From a checkpoint of a small text-conditioned image diffusion model: 32-pixel images.
Rows from block 5 of the denoiser, named by matrix and row number. Each number is 128 + 24 x the weight over its row's rms, rounded and kept within 0 to 255. All counts start at 0. Numbers have three digits each. After the name is the row's rms in percent of the matrix's.
# ada: adaLN modulation (shift, scale and gate of each sublayer stacked) (model.blocks.5.ada.weight, 1728x128), inputs 0-127
ada.1270 015:141107154164153183100092104140149098136131187115143136136122144088143109097114144140118106125112114127138079144124138133146156082115078130105113143114124129137146124059138131143113133133117131138139144157113088119129118151136070154152135137151099181125171072144138044119099114117139124124155110136085155110127139120143135126124118118113145147112143174124113119148117108101109128097132
ada.1271 046:133134140125092123129155110119135114109138125127130132148132091184127127145124105159134145124186131106140162135120116125110095142110191139143122135128142144140130108051103143118122122127134124110114136124133167131136125122139000090116125125118134103154109151125131198110123113129144149129132114129147133133133132109119127165131113115138094111147122109151126136134112141126130129179108
ada.1272 028:114115141120093105113162102130139137094123130122141126120131124164131111090083102145073141106171098102105163129130132129089108112127168127121134136115137129055138086091100135116114108117126110133110119147120172129126125127134037186117104117135131102125109115140108172107121117119127068115135109121085128098139117114132131145133115108121182130130097110163108114102116082143127126151116
ada.1273 029:127136139153125132117118112136127111126137135124130137123119121147154092052070123129067122106147086133114134134153151134133129056115143127134139137124136136051129116081122130128102130134118129142131139111117128124122117122137098149140123139129092128142128064117136133124113116129118038135138116123040124070142124119126133136133121114143150138120127126135121141140116052135105128107124
ada.1274 018:135109175109151178125139089162126106149119172110131125117125149115122137138138133115124131153126138158142124145112119118169156135143077148101114123127101112157130121070131123129138142137119137110121118164093137114119130158106127097119135123128146177111159136133130000127117138121131141116133142152137126136115108141134127126146131130121087136123141162150123107129134133137135125044142
ada.1275 027:125138091133152113132089165130117142146137122126129133112134156071114134147160154099162113128059143135146091129144136145133149143126105110131147136140128132153142180195165112152135145133118130138153139127140074133122121112135251181145146151132117134127134142130149133149122119137114159123138147129157126146128116144130132095122133136137179147117158130072136136156135158121120129124143
ada.1276 030:121135088125155104131086161127124142143128106141131131120126144072121129120147152105149112125065132131128088130139140139129146116138090125131136124136122121132128165237161115142133137132126136142148137132139070121128125126122255171141140137140116124124130109148137125145133137131117127126126148126120136131121125133131135099121139143129172140118141128088137134132142132115117131125137
ada.1277 035:142109178114128172139153112120139114143133151123127128152115127143123148174151118146154135156154155153142140133113119116161127169114118135124115126126123136185125115042112125117139132119130134118113113128125159129138139147113042044130132122122154152126140169116125064110125136119141181137121119133175122160115143137126127140121138122123043113146137142149130120130123167128134138104135
ada.1278 057:135122155128166186129089128138123114152141190121123140123128144061128128124128160125121115139078129156128069123132136136160175114116059128121134143129115137153138138082154103154123144130114135139150133137121077133125127139125110125146136139127112192116179101121134028129117129122127137135156133119120132130124108141132126089128138123128116153127148184102135123132136128126116142090163
ada.1279 036:133125162139175174133082135135121111169136150119125141142135136097124113103123166131132130137105123174128085125127119127185162078121082144112123128125115125163116143121157114147116151134126148122155124109124079122123137141105160052117147134112097173124166069115137066127122153125140123131136144125091122111114149133120120108135156139120055138144154167108146127136145110132129149089153
ada.1280 015:117126125134120097111139141100128155135119075143107120129128108172129133133132122145147149138167135139116155126120125108137103116141167127129127102118156122150102109206114139109132125118154140160120106122142145106133153109101146027105131101112133087143102121122113208115132169117108134149093130127129130132136132115131120143125153150125041095135116102150097128099150132131121144179120
ada.1281 081:133123165136158190124087125124133118150143176132124139140128119090135116111117158147126134139108123153128079135115121123167158084111085135128124136125130141170125121073145121149112140128129137124149133123132085124131133135116050040123139126124099177137172080125128070114123143122139135135149123121100136116127137124121124111130141127126038136135143176111127127125133116132126146138151
ada.1282 046:121141113122083077125175111132135129103116080133135122127137111203136131134124091134122139120186128097133194134122118121093083147141201128135125118127137120098123113127096152102136118126136119128103132135121188127124126117137092143117121119124149070141079161133128219123136119135122116127109128141140128126135132118126133168125110128135149108125110075162133132128119126131133113161095
ada.1283 025:128147116117089095138173115115129135113110080129151111127115099200137134136126092137131157126191130108131187145101119110109084140144185137143111107129150116113117106140091160097138118120148123117099111141133189141135139122132096102105128109127150075141086155148120200128152131144128125129099121146138128130138140122123151167125117136133109097120107083166130134125122129133163113170099
ada.1284 035:127119171141111168123150093136126108120132172123125136133131101155154118115101113157097136128175115126127141130131124126133125118113139126125116139117136132123124097003104135121116124121123125124115130115112158126124128129132000103129122127117130153143141117117127094106119116122131118134143109128109124113135128111126123150136114110129097128126123147166125126129112109147118127126124
ada.1285 038:127133096144112086125122144102140145118130066138127128143126101181136107096113121139136136109166113111125152145118119122115091081124186132144112120126150135106116120198119153118115115125143128113128130112152139115132133113132156093107128122110103074153093093135125242121135133133134101134107113129085126102142164113128121157132128134134109104140119086128128140131121102126128128199103
ada.1286 032:131128129121165160127075163104131143152146141129128138125127137082116125138143166138164131140090139153126072116110120127163151103113093123129129130131132148202140137162157114150119136124132135134156125149152068135132136127113144023128137129139099155124158097130120115124125153121129172126134127111131140138132126139129119103120155136125031129136144158089134120119141148127130151159151
ada.1287 028:140122133128158154133101152126117122165141127135120134141138138111114147171178148121193124156114165159152100129118124125172141145117096137124134124139117135218134162146147116133139151142129142125139133111135095124139126143122173052144156139147129149126146138139145080139128142129148204117120141132170146168113114127111127124136143143121056119123164145110125127154136183128140140109138
ada.1288 035:127119119118130098119149133156135124129111109126124116132118171117118143152152118084131112130101140132135148133141131137121134176149113121109139122135105103109133159183135120123148132143115124120118121140109144112114118155128255196144127137138155119096113180144136083153135124134129127108117151141167124146115118139128124117128121135117194142127132108123131121140133144116130110054128
ada.1289 038:121119161134161190116101121139127110145138189122117143120136149070131127127128152133121120141090129152125080107131135131161169117122058134108133136116114133159131125079146109146124136118116132146142131129117091115116124144121104099149130134125119192111176107123122003121115133111126138123148129122123144129120115128132115105130140122110090147127139181118124114122132127127115141079153
ada.1290 045:123132172129119156126158099132130110138125133123134130131127108168137147153136114151138138158177147146131155122122119103155118145134139135122123111121131125168109093054102132109141134125139133128110125124117166128127140130114017019112130110106152135138129149126118106110128148125130154130113132136152125146121140118130120149129133133128022104137119133169134127109136146136134136130128
ada.1291 029:141138185136122162131144092133130093142123138120147131150139093180129129122119120163124151146189133149136150142123112103162116109125150151123127116116135119139099090035103147111131133136145139122116120109113157132139144140115008060105134112107131140146132111115126123104131147134149127140118125143113115121119157103129129163124129132132064106153127136170132135126127120136152133130118
ada.1292 036:136118156137160171146114118144103118146130187116116133115131159064115132125125151114105112139079127153122088114135137133147174134130055137114129139132108124126131136101149099148130144130114136134140133124114102138119130134114157172138132134125133187111172119120132009134118131121124124132151140127125131129127115161134136087142141127121159157124141179120136117121141122135118138055161
ada.1293 014:146155107148110113117120158084112143096136108139168132113109107148120117134115122163138128109153118102093128092146134140098103128099160088159115142109151140145109101136117128120105094117140121149129131116167123159140134101141056070133095128158112109160114124098098188105147122127098150129120095086135120127138169097104156142097134114135078114084098118131137138095117136104130137196109
ada.1294 044:134140074125118085132101153118123151111125097134131124113131132119126101087112130115121126089110101096121117128128129146093114094127150122142129139135134129081142150202138141134111116135128123135139128136146097135131119114143197226129126137149100094125107089135135202145135109136120093125133116122084130100134124131136133130119119126132223136115126103104120136142118100133134118163108
ada.1295 040:141126128138164142134070139134130126147131149124129127130122148054117114092123162109120115121062116142131065126124141136142162081128073140122118137136120125119132151165162113154119140132120136116155136129126055126128124141124216174122141134131097157118158067132134088141128132131137107121148136129080137109126139138124132093131134134122171152129148157087131127136136105115130130098149
ada.1296 027:121123095134160120139079162125133147134130125134118126142119142043119124138144161111147119120039132133123070126132131141125152133127077121131126132127127127143128153211166119153126125123125124132155130124143062119121126124129254156129125139116110139118142132148126111136129132128124146131136137116146119134131139131128129087128134132123157143139132139069136131128132143135119128131145
ada.1297 048:136119128126176162134082156126119131165139152125122133131123157068117126125141164113145117136073133166132074126129128136171168114119062133117143133132119133157139163156165109150125146136118139139154128133134070124125127140119216125147145144142109174114165105131137042142120136123136142124138139119124136132118119143128132093129149136118121145125159166090129125145140134128126141084156
ada.1298 031:114137119141146124117082139130123124129133131118123138087144159099138091066086149122087114096094087131103096102134147145122145064127114112116139142119123130078137137158150118144102126119119132156150129142131080126109121117130188175145121138130083136111140060129129138140120123126103067125144128113061141081130092140137121107130140125119175153106127138102119128129131072123124135111138
ada.1299 017:122121115142122068109157149146155119149139066129119138143129149172152135145149116109146111131144140147136181142162128141129113157136177109114174124142119131124144176164133106122136156158108134130124142116123162133116111155133217116162149150164140079114088178137157188150101130129148128128112164128162145139116098114140120133130138142129124127142150077126108137152146141150104136097132
ada.1300 086:133127139128169177124084138134122126151134180126129134124128147048128123119129161118125122131064125152128064123132135137157174112123051128124134138130119130145137148116159109152123140129118131136150128133126066126123124134124159146134136139139111188118175099125132020135124129127126131123149134122116131125129118137123131091127138128125137152126148179097127125134134124129124136087156
ada.1301 027:120142122119091102128161116129129145113116089137140115124127114214137117105102096120110125117204111109125186133139130123110084107133202111141134126140132119098136111104094142102121123131131132136108127130126177138123126118136054097129128124144130082128091114141137209141136119142115099117114118136101117110132125122129147171106118130138105108128117089170118145139125104128131114153098
ada.1302 034:131142144148161186124077129121133128146139173138134138135136103083148107094109163144119145126096112143124072136106118126161159072121076140142106135125144136148108127104151135152109137128134139117154140111135073120126136115124080078095142127117091176157173068128135073119133138134135115136150126126085137103142163111122128109142132134137075139131139177104137143132130102145131140153146
ada.1303 016:128134102101143142130154132151112134139126145128133131103113154107115150180139131090119090138097138140110142123145142147140156204137099112137123138152096126147159157135144105141136139132109126137133152167120143147106112115142175112150126146134158151102139200136137052156128115133090145105136143110205116160136085159119135086121123123140106155104136138111152128129142161107095120081158
ada.1304 021:121140155154116131122127102128124119110120133115131126130145101149150101065071122142065144110150088123103136134144123113118124065144135132129125115118147126056096083099109140120112119121142125138122116093123139118125144111123076110100117105089104125143126080112116137111128142135132046145126121130061114072147156105123121130135125131140115123134095128149135136101131059144130129148128
ada.1305 067:124129141132086100123170102126134119108124098123128128130136102202137134136123094153125136133198133109132182128126126111106086138132198126128121117121137127120116095086091145102136121121138124131102126124121184129131132119128029096119122113114146085139092147122120213109125130125127128134111122137136124130133135116129116171133118126131102101131109091171127128116121130127126125163102
ada.1306 036:138142084133105097126101130111126156094132122140118129117116098119143101091104131138115130095118102077131109124116145139077112087119165122159101145133146136095128126148131140142109111121131119120139134143142101131133122093146067170102121129129096097150115086118129242128134102132109101125148107125085126099153143120123132133132106116146174135119118114105123140128111100115119121213110
ada.1307 028:126107160133170165120106142141128110162133159123115133141126148077126143157156156125146121153079150172133092126140122132172168148124065133107137129116117125174122143127157107147138143121120137130145128109119097121117130152106204104144138137117132176118162144107126034120121148113133163139136144124162123152117134132127127092129150133111102144143149164102125116129141156135113139071163
ada.1308 054:122134081121094064132159138121129144102107064128133109124126121172124135143142099117146130116150134092131176134134128125088087155148182116133133114131133112111125131204108152104140111130142119132107116132135165130133131118134191152131121119131147065125078168135127215139140122139120132128100128139153118137128127125138131156124117137133160108128109071140132132131123142121135107163093
ada.1309 026:129115156136105142114202097141138118112111149126131119126124120167140156174138095139123128147173146120125180134142136116118118198141129125127121119124126113135124096072096133106147118126133121116094125125105213124130128134125052122125114111126180135133125210120117072114126130125128151127118125136188124158144121118124114144128114123133115116132105129179128122109126155127113117111124
ada.1310 028:133136082129130072139110164114118157124125080132135122113127149126120118101120137112121126109107116123111130124133127138108124105137147117139134126135135127088138148248143129132124123128132127134141131137149107140128130121129255178124124132135112091130104104124127205142137132133116091129119133118100126112133129133128129114112138137133186134113124098104128131128136107133132128155127
ada.1311 040:137111148138168175120073137129128125147140169128118137131129147066121112100116164125118113129079117152120066127124135134162167078114067122118127139127120136148135135125157110154112136128118135129155137132129065121124126138119151083145133134137093177120172067123126051127120138118131118124147126117088143111130123144124117093134144126117083149121143174095125119126135108113114142104157
ada.1312 023:110127114122120115129147116153110126101119159115128127108135156080098131145131122108109104104084120103128126089157156155084147180140110112129154146129113119097152150099136104141131124124106111156125123141114132136117098126148143242139111142121149138107132174116131086146113091134107129116153134124161112137106108153129131101122114107129225161137122133118136136125118139101113119068136
ada.1313 035:137127135127091096130170119114129133098120093121131122131127117203134105100087096140091139099197096106103187133126121127096090118128193115135124127124140124078128099107095146104109106128134122115106118134133186124130126122133066104120108121128131084140093131125118190125131121134133084124116108123104125096134125118121118165128121118129110113124099092173124133120112090122136121150104
ada.1314 091:131127154129100122125168109121136115124127098124134129140127111213129126128117098150128143136213129131128183141122123110137090122122181141127127115122139128132119096081091147097127124132139134126103120126127187129137136137123037046121125118128139101138100133123125165118126137129137126133102116134123129121126141116128133177129129129129058095134118101181125131130120122128138130145103
ada.1315 024:144145111140104105133136130109120121109127099115130123129137107181130096080085105133094141088175089104113157143142133137103096089117177124143134138130144133057136117117106150110104111149131127129116115118142151138149124121149112192138119133151107094140103093116135188139124101145134075138123097126075115085136127113128128160122121118145194119110117098149116144154104082139146121140101
ada.1316 016:082121139092142133128111132126150185129109120161119115100114155111128118086100138111099130128114106142093113130138143120139141076153100101124153111118134114110141105191130132125122118114140122173132115172127107150127136117101181069149116102162110133099137078143102112130137169118080073136114133119079113103123097154150139106102153143114077127116103137132122115087150083126107135143140
ada.1317 049:124127124136084094120172114120128128101127093129129128130124106205137133142128092152133131125195132100128187124139122122098085149126199118133121124120140134122124101107094143104131112120136117125104131124127188124127127112134050102120115119125145080145088162122120216108124121124120136132113116128147122134143134122119116168128116120131109106122106087163131129120116138133117124174101
ada.1318 036:131130136132117143124167116128131127136126121125137126130119104164139165189169111137174132166164171134147158136131125105145111181137137125137119107130134128198120116109106136109157133130137128121106134127126172122135132122126076050109136117120169124144120185129124110120128141130127193131105134143195116176137141118129119149131124137139052098129126122154129134121132185123119128145122
ada.1319 036:129138138142160164129073143111119132148137145138135134128140124100127096066088160136096141115110096153108081129110125129161149045117100136131126133121145134106122120135146131143101131124136135127155134121146072131123136127124120083119133126135079156143158041128120113127144144130132075134138122116052151082135135121124137111127143134119085135127135160107129131122134072138146141146144
ada.1320 023:119144066116133084150108169117128165126127097140132123113113142098089127142152141101161114105090128110124112124133134153103131151136129137137138138143127131137162172239157118144124131138122123145148135155153092156133114119150249169118136139153124103116115142148134160155132119135121148128133139116152138144119134145152149106113131136125166143128136112091128136129138151120129126147126
ada.1321 031:131114151143131165130121128107134131142138129132122134141130116161135120112111131147127138143169124148117128134110130107163117079116132123127111118123141139162112098108115142119116130124143140117127122116143132125132146120107052000122133116126110136133138084128123124114125154122132128140116117121096129113135142125130112144140147137122000104126125140148125124118133112135124144164128
ada.1322 019:137137110152144145140092137121126141151133136130130126098124136081138144174181146119203104149088162128162080124136156119143135141131097112138132127139130132227129160153146119137139148127136146149138138126142076121130130112128144094128160129147126139129145134115151108144131131132116222145129138144176125168130134139127125121106137147135092120111157144102125142149140191117107137146128
ada.1323 042:120123105130167144127071162116122150138139152133116135121130145041120122128134170121138118125046126136117058115123132140136165118121074118128124138124131139153133146197170110161119128118125125131162136132145053115120128111122207142130127134121103158128162109138119108127126137117117143125148131110130135131134124143126117080132142129118137150125136163071130123114138135119116138146155
ada.1324 035:132134169136163194137096115136126107151141189116125146134137119084150117102111159142106135136098117156126082131130120127169170094118065147124120137117124136134114125071148112150119140128120133123149133110117090127125132127119094110110135130101107193143178086114131030113118136124139112138152130125095115109124138119117127101144138124127102146139143185114140130124131105136126145099157
ada.1325 050:124130132129171163134074151131119132145149168134118145115122145061123110105115172125117107126070114152115066113150136142152173092112076106134150145130125146145129148140168091164110140131116129150165146127136065128125123116128156105145128142131093173132170082123132087127118135121114120133156136105101126113122115136124118080116142123132103156123144173083130134120140111114101150116168
ada.1326 023:111100201135144181109134101151146089140132172123110137149134132127121130127121131142109127147139130162126127136151114128168150124118100140095144131111120127139125103014126129131125132135120128124126122111100139114124125162113053073145117130126129172117155125112120034106107140112132121137137127126124111127105134116139116129125128115114068137145129160145129114123122121132119131074142
ada.1327 037:116118110145127103113106144122129144104134122138116137106132148116132094068074139122067108091111081115084120108128149149100134079118141106126116145121132134055133118170142120144097111111120118135147140128137107113116120115134153154135101134122092116127124079130110174126131123118104049126144116096066143079143123131117113106131127112116157152101108125109129118099125065105109130146136
ada.1328 049:130132123126097117127159119110135135117127098129133123141132090187149141163146102154160155137179148113145169142111115113123090154126181126140112116127153134164116112111099157106138119123144122104107120122137172116135136113134054060109130117119146094157099168126129192113135125133137168126107117140168123148143139106113118166137115129137070097129120097148122134135115160137141122190103
ada.1329 026:136149143120121136126119112141136112125128133121122131138125119155140093052076124128076132108154089131121139138140139128133125051125153143128151130131126128063123121072119134127107130154124131133131124135116130132142123137133069137132123130133094129122127051131135157135118122139136045124137125127034118071111121112130136143124126120141139133132127126140115144137122056130135130119123
ada.1330 019:141151128143148140135111119132118111150123151112145130119134127094146118096115143123102156116097113145134107114105133133146155107140092154135110133129137119085116154137148127139128144122119136120139124128120102117127127143132204241087143133108120155144148097120138068142138121144142089125142143142093150106147152112107138112144126134134229150122149149117141137143128098133154123062141
ada.1331 023:126132111116129156138088123119125152112124169145117115143132072072135110103116150135126147112086115094149076144106116130110138086124119106164101141139152131136118123102140156155116117118143116095147132126141080121134129086133033154102134119102099143160152083126128169118157111141112126132160112143093103112158143119120109122127100124147148137138128154095139139135111113114130111215127
ada.1332 033:134150080126130102146093147109129139105125109138140124140139094107124106087106144134113148102104106096121102154113118130100125077132134135157107124130147128089103130218140150139117109127147121104145135109153093128149135105142181160101120122108097108160123077135123206129157125147133086143129120129077117097132157116121126120127114132145168129129113119099140147124120093118152120199118
ada.1333 055:139128117125091082131133114124129125103127090126130124137124110180130107096103110140115129106170108096133157139125124126090089090122209125137125133133133132091127111120110148122114119134135127119123129135129146133132130127132062128122124121123108073136091099125133255123126117132136098126129114132089124100128127118126132159127116122138139116135116087136126134132117100123127122187102
ada.1334 036:128119170134115154127155114120145105134141134127130139144131109191145131145126112161135143142195137142137162142113115119150111134106161140125134128118143142160128107044105138115124131127131131106115132124128172123132129141129000036133130129130135131149125143124131130111116130125155151131124116126144142134120120109123128160134129119123042109145133126160122134140117140135135137143123
ada.1335 022:127121110100105124134111108126131151094126155129144122132125117103124102077090124127090139095123093080130102132102117139081124083128137110142128149142118132078162124092123132139109117120119113123130128173130102137133116122145021182121122127162106124129133070153132160132128097131131083114158113133064150093142128139127140132123104113129174144109117135129113121127112081125131121168115
ada.1336 041:126119125109113103132175130129129134124125100122130120148125127147119163204171107122165135145135163127141167130128120123120112219138146125129124115134121127166130136145117125114154127130128122118109118127125174130126130133124164099123128125125176103122104231131127128129127131127134189116108138135225115178127122129124124133134126131127102114142125100134130123125130192132129121119125
ada.1337 068:130127148135172189130073137121127130157140175131131137130130129069129117111124169135133132136086123157127063126119128128169167085117067128131123136129129138170127135111157116155114142125129140131157130127137065129130135125116110074124142130125096183132179074121131062125127144127127138133149129121101133120131136132127126097130146133129069142129148182097131130128139120131124147128157
ada.1338 097:124129101119100083131177128136120137118108089128133110120126141158116162177167094105157124138142157112143176124133132124103102198151154125124132113133123108129131140170108135103160124129131122129098120134122175131125126132135196187133128125133175090115090201137129144143140119135122160119102141145189125168125122132128140144127117136126186114120121086147131124135130172128138108108108
ada.1339 039:118137096122150125128071151132131139134121131138135117126120127053114123122152152106159128115049131121146069129125127142124149109139089121138135132140134120149139171192160131149131134137128126127150128125135052132136119126141239192130141136137102139121140100149145123150137121144123145119139140138121126132128124132133140105125119139134188145127144137071127137155129140118142113129129
ada.1340 115:131129156135162188129084129119128126145145177133125140130127120083130115113116162145126129136099120149122074126121129126161162086111079131134123139127131145173127121085149113153109136124128135132153134124137080132133132123120060045124133127124097178138175080124125071116123140122128138135151120115103135119129135129126124102127141124130042139130138179105125130117133118128122150140156
ada.1341 075:127129127133172169135087143135127130156131166128128129117123149050124130127139162110136116138059133155128069122133140132161172118131049129126132131132118126153131150154160109150130141128122135137150132130130071132125128134124203138133139135128116180115171109131131027140131137130123138130141140127125132133125126142131130088129141136128132147126147172093133128131142133129124135091157
ada.1342 024:132124173116113166116165095130132111118128155114146128133113122167117129154121108144119137131178128128130157132129126128139122158119140124130124136125126134155143101025104130117126118127120120143110116148112174139132128141132006053126115125138147146126134165132123068113115114123119153110133110132161121137135140118136145153116118108133050125127119138164120121123111141125127128113123
ada.1343 065:124127108128090067127151120127129130098122084126133125125128121180134113097100101131098126103166106096119173129137138132082092114131198124131128128128132125058131116141107140113121114125129118127115125129127162121128123125139117179130114127128124071131084124136126240128128114130127078123120121126099125102130123118127127154130112120130187122126107080146126129126116095126125116153101
ada.1344 069:123129094125131078126105144132124137121117091127126121119129143104125114081114132108109122107094108117115120122134130138106127091141130122123133125129122117068131140208140131130124120126128123129136125133129095130124126131130244219135122130128111099115108081131123174140137127130124073123122133125071130102128118133131131119127128133125219138120120102109129123127131090123133118120122
ada.1345 080:130127129131167164129079141131124128142132173126126131124124143042122118109125161117123120123058120143123059123133134139144171103123051130125131139130121129129136143140159112153119133129120132131152129128130061132126125134125181171134131137129106179119171088126130036135124129126126122126149130120103129120126124141131131089123137127125162153130140174093127127131133118124125133098152
ada.1346 097:127129110128098072126157133118126135114123063126132124127129121217130121116119104131127134115183120112123196128125127126107087122130211125130129121126135126099128121162110144109126117127135125125116124132136180127128129124129146128126122124127129064133079135126123255128132127130128108126108122127116125116130130124128129158128127129127138110127115073145125129128123115126133122154102
ada.1347 248:126131105128096074127157137117130138114124059131131125127130118212131122122122103132135134116184123110125191130125126125108082123129209124135128119127140128108126123165108147107126118126137125125115128129139177127129129119132135109124124125126129062138077140129126252128134127131127114127103122127124127119132131121127128163127126131130120105126117071145126132131123121128132123170099
ada.1348 258:126131119131098093128170131115130134123123067130130124129130115220131135143133098137145137133200137122130195130123128114124082140131199127132126111125141126132121115146098148098135122126142129126105122127137190128132134121126111075124128119128143074137083158126124218126133136131127136131094124132146127134130135120129128170130131135130086094127118079161127132129126138129134127162101
ada.1349 135:127131102129100069127154138121129138116124058131129124127129124213133122118123107126133129115180122112125193129125128129108086124130210124132127122128136125104128129173114142111126120127134125127119128129136174128126127121131153125125125127130128062133078139130127255132133126131126111127107125127120129118132130124126131157128126130129135111125121071140127131132124119129130123162104
ada.1350 325:125132102127091064128165136120128139110122065131128123126128123200130124121122099127127133112175121107125194129126128128097084138133204125134128121128137126089128125166108145108129118126134124127113126131135180127128127121133150164125122126127136062133075152130126237131134123132125107126108124128126127119132130124126130159128123129130170111125116069146127132130122120128131119158100
ada.1351 089:128131115128154128128077141133124132132129148128126129124126142044126112091119152114114121112058111130124067126134132143125157094128076127127132138131123126097136148156157119148119130131119128131149130128129051129125122130132202218130129139134104152120149071130133088139129121130124098125145131124081129109127122136127134100126129127127209152124136149094127130135128103125128126104140
ada.1352 028:136133151128166184125103145126120113151140168126132137142122132092117113120124152125125128118103118164118094135142128148167162118109069159128130147130128137142147147099151106146109138142114135110146140125138098146139117146133144121136131145144111181132166110138140000136113124132144134113147121112121145121120113129109148101134145117132115148125151168109132138147125126134130146077159
ada.1353 179:125132092129110066130119145119128143113123073133127122125128128159129108084109121122117130100137106106120150128126131137097102088131182123136127128129136125074129136191128142124118117126133124127131128129139124128127127119134191191126123130129106073132090088130128243136135121133123081128120123124075129098134129128127132141127125130130196126124120083119128133134123093126131120157107
ada.1354 110:125131091132132084130085153121123144124126090132126125121130137107127108078116138113123124103091108117121109123130131140110124075130142121134131130131132127084131149201147133136119123128129126131144130127140075127123124120133227201128127135130095098128110063131131206140136123133121084126126128123065131100134128135125133121128129132130202135120129104093129132137128095126130124142120
ada.1355 029:134117139125138121133161120158118120144118128119126119115125161110118158168160121097141109151105154149133148124141130123141145190146081127108132117134098111137138144142129103121154143135117130131115124128105155136127123149122222164148135129138167141098127194125132013141124133125129150127117151137181120160110114141133126110119130137119162133122137126135134114127144161127131123042142
ada.1356 136:131127129128091074127177118131125121114121076122129126129129127218128124115113095131112129118196119116122206128132125125104087135131205130123131122123126122080125113128100139104129121131130127129107126126121197129126128131127122158131120125129142072126080147125124218126125126127130097127110124130116126114125126127130128164127124126125164113127115075165128127126123110129131121130103
ada.1357 036:125123123124126091128111125134122118120126111119131129128123135138120102060097132121092124103129097120118134125138130140106127068126152130121131136126117124056133130144135126134114126132120128137138126131121111127128123141128173223137122135131102110115115047132128187130123121125129061126137126124037124086126122133129128131127127123125223145129126114126129124128124075124127124112122
ada.1358 279:126131110127097077127167133120129136118123063130131123128129120219129130137131101132140134124187132114129200130126127123112085141132209126133127118127138126119126123158107144106132121127137126126112125129135189128129130122131135108124126123128139064135079162129126245128133128131126127127104125131142126130130131123127129161128125131130118105126119072148127131130125133128132123160103
ada.1359 068:127125113127145107130078137135123131127129129126127129125129140061126111079113148117109121110068108125122080124132129140114147081128103129124130135128120127081133142166153119145119128128122126131148129130126056126123124131129203222130126135127100131120136052131129147133128124127128084125142132123062128102127124134126131104131129127125219149127131134095129124130130094128125127116134
ada.1360 058:132126130133164157129084134139122125140135175127127133123124147036126122117129160117121115124058122139129060122133133142138172119123054126125134144132116131129136150128161106156122138131115130135152135127123059128124123134129166175135133140133113180120170102127137029135123121127125126124155134123116132124123127138123130090129131124126166157124146173095131128134131124125119134094154
ada.1361 180:123124133120093096125188114131131125117114079125133118129125122211126145153135089132133133139198140123126203128129123111120087165142184125118128107122128115126119103127090145092143119126139125127095117129121206127127134132121109080129120115124162083122085180128116169123133137128127135127094129136160118142121127122133126167128126133123088098130107083176129123117129142127135119131103
ada.1362 067:134128119130161134128073141135123130137131149125129131123129147029125121109132158113127116122046123135127057123130132139132163109128066126123131136130120127118135150162161114152125133130118129130151133131127043130124122131128209196132131139131110158120154088128132082137127126129127119123145135124104132122124123139127130093126134128125188152122140155088130127132132121123126131104146
ada.1363 049:126121107124101061128178126136124132113117076124123120124123135194126129138130105112124121115165123108122200123134135135093100173137192125121127130129117117091129129171118131117131121129123125130116120123121192123124128130129180194130122129124152071116085184125126216135129119129120118123119127129152122130129127132128127143134123126124195129123119078147128122125127131125127117125112
ada.1364 037:135119161108107122117178107144121096126119120108129121142115138158102153164148095116137112147157148146125173119154120123131114182136134132102148120129105117143141115072101106103146130146116127133096107123114180133134124168127117095155117127132169120103109182138122021134115125125139153113109131130171125157097095129122141138113129122119092118136117111166130115117131156107140128043126
ada.1365 141:128126121123089075124173121124130129110117068126133121133127122209127130134124092132127134124194128112122195131128127120105080143134205124121129114123131119108123108140095150098133115131137124124102117131126189128131131131125118113131117121131146067125077155130119227125131130129131120124100123131138124127123128122133125171127125129124122103126107073166124127122122127130138118144095
ada.1366 048:125130099122111066131151139125128141124117050131133119124128134206123129123134109116142129123168129118126189126127130127115092130139195124131130117131130117108129133196117142109134122129134127127118122134131167132126128126130203136126128125131133064123080144135128253138138131135121116124102130133126123127130125133124131154124127136128146112125121071141132128132129126124136118145105
ada.1367 082:129121143129164171130090125140123117141134182123122136126125144049121119108119157121110116128073118145123067123134128137148172106123049132116130140127112130124134136111154108151120135129115130134148131122119074129124124140125148152135129137127113187114173090127129006127119128121128114129151131123101128117121123140133127094129132123120144154132139179108133120125131111125122134084154
ada.1368 085:129126128128163155131085137136124130140130167128125130124125146031126125117130156112121119126055123140125060126131134140140169119129047128125131137132119126129134147140157112149125135129118130132147130131126057128123124133127185168133131138134117176119165100131132018138128126129125123125147135124116132126126124139128131092127132128125160153125140168099130127132133123127124130093150
ada.1369 147:130130106127101067127135134121127135113124068128130125130128123192129113096110112128118131109168112109124170130128129130101092097129208126132128126128134126084128125163117142116121120129133126125123126131134148128129128125131145151125123128128114067132084102130127255131132124131128091126116123127089125104130131123128130154129125129129160117126119078136127130130123100129131122160103
ada.1370 101:127128123126094077128175123127129128119124074127126125131130124228128130130126099130127131124196128117130208127127125123109088142132213127125129121128129125103126121138105138107132126129131129129111123125126200128129130128128124138129128124128142069127081157129129240127129127129130118129110127133133126125127129125128126159128125130127146112131122075157127127130127126129131124140107
ada.1371 077:126134105126111079124122140121127138117122072133132123125127126182129105074101116124112130106160104117117160130127128130112098068131189126134126121126136123075126124171118146114118117127136126127125130130137133130127127123131168155127121127130103078132090067132124243133137127134123071122111123124057125092130129124124131153125127131130164117120116084134126134132124083125133121150105
ada.1372 146:126131110128101070127155133122130134118124065129129126127129125217129120108116107128123130115183118115123195128128128128108089115130210126130129123126134126091127123164113142111125121127133127127119127127133177129129128124130151145128124126129126065130081124129126255130132128131126099128110124127104127112129128125128128156127126130128153114125119074145127131129125110128132123152106
ada.1373 106:130127131124108112129193121135123126132119096125131122126130132189128159186159097118154126149172157132136196128129128118132104203140152125124128114130121118160127127130104130102151131130130130124100125128121205133125129129124137083129131124129178103121100217127128102133131132131128172126102135138202126168125123131129131145130129134128084109124126097161131126128132174130131124112121
ada.1374 098:132125146132158170126097123140127115141134187123125135128127138037127128125132151125122121132070129144132063127133128135143170129123046133122129139127118130134133139100150110148127138131116131129142134127118073128125123135127137176131132137130124188123171111125133000128119125124131133128151133127123130131125123133127127098130130124125164151129142178110129125132130129127122134086152
ada.1375 094:122127115124098078128170131124129135123119057129127121125128123213131138142138097128143133133185139124131198132128125115120084144139200123126133108125134121123121121162101145099141123126140127124105123128132188126128131124125149093131127120125146066130077163129123227128134137130130129129093133135147121136124127122129123164132130137127105098128117069154126128128130137131133124150103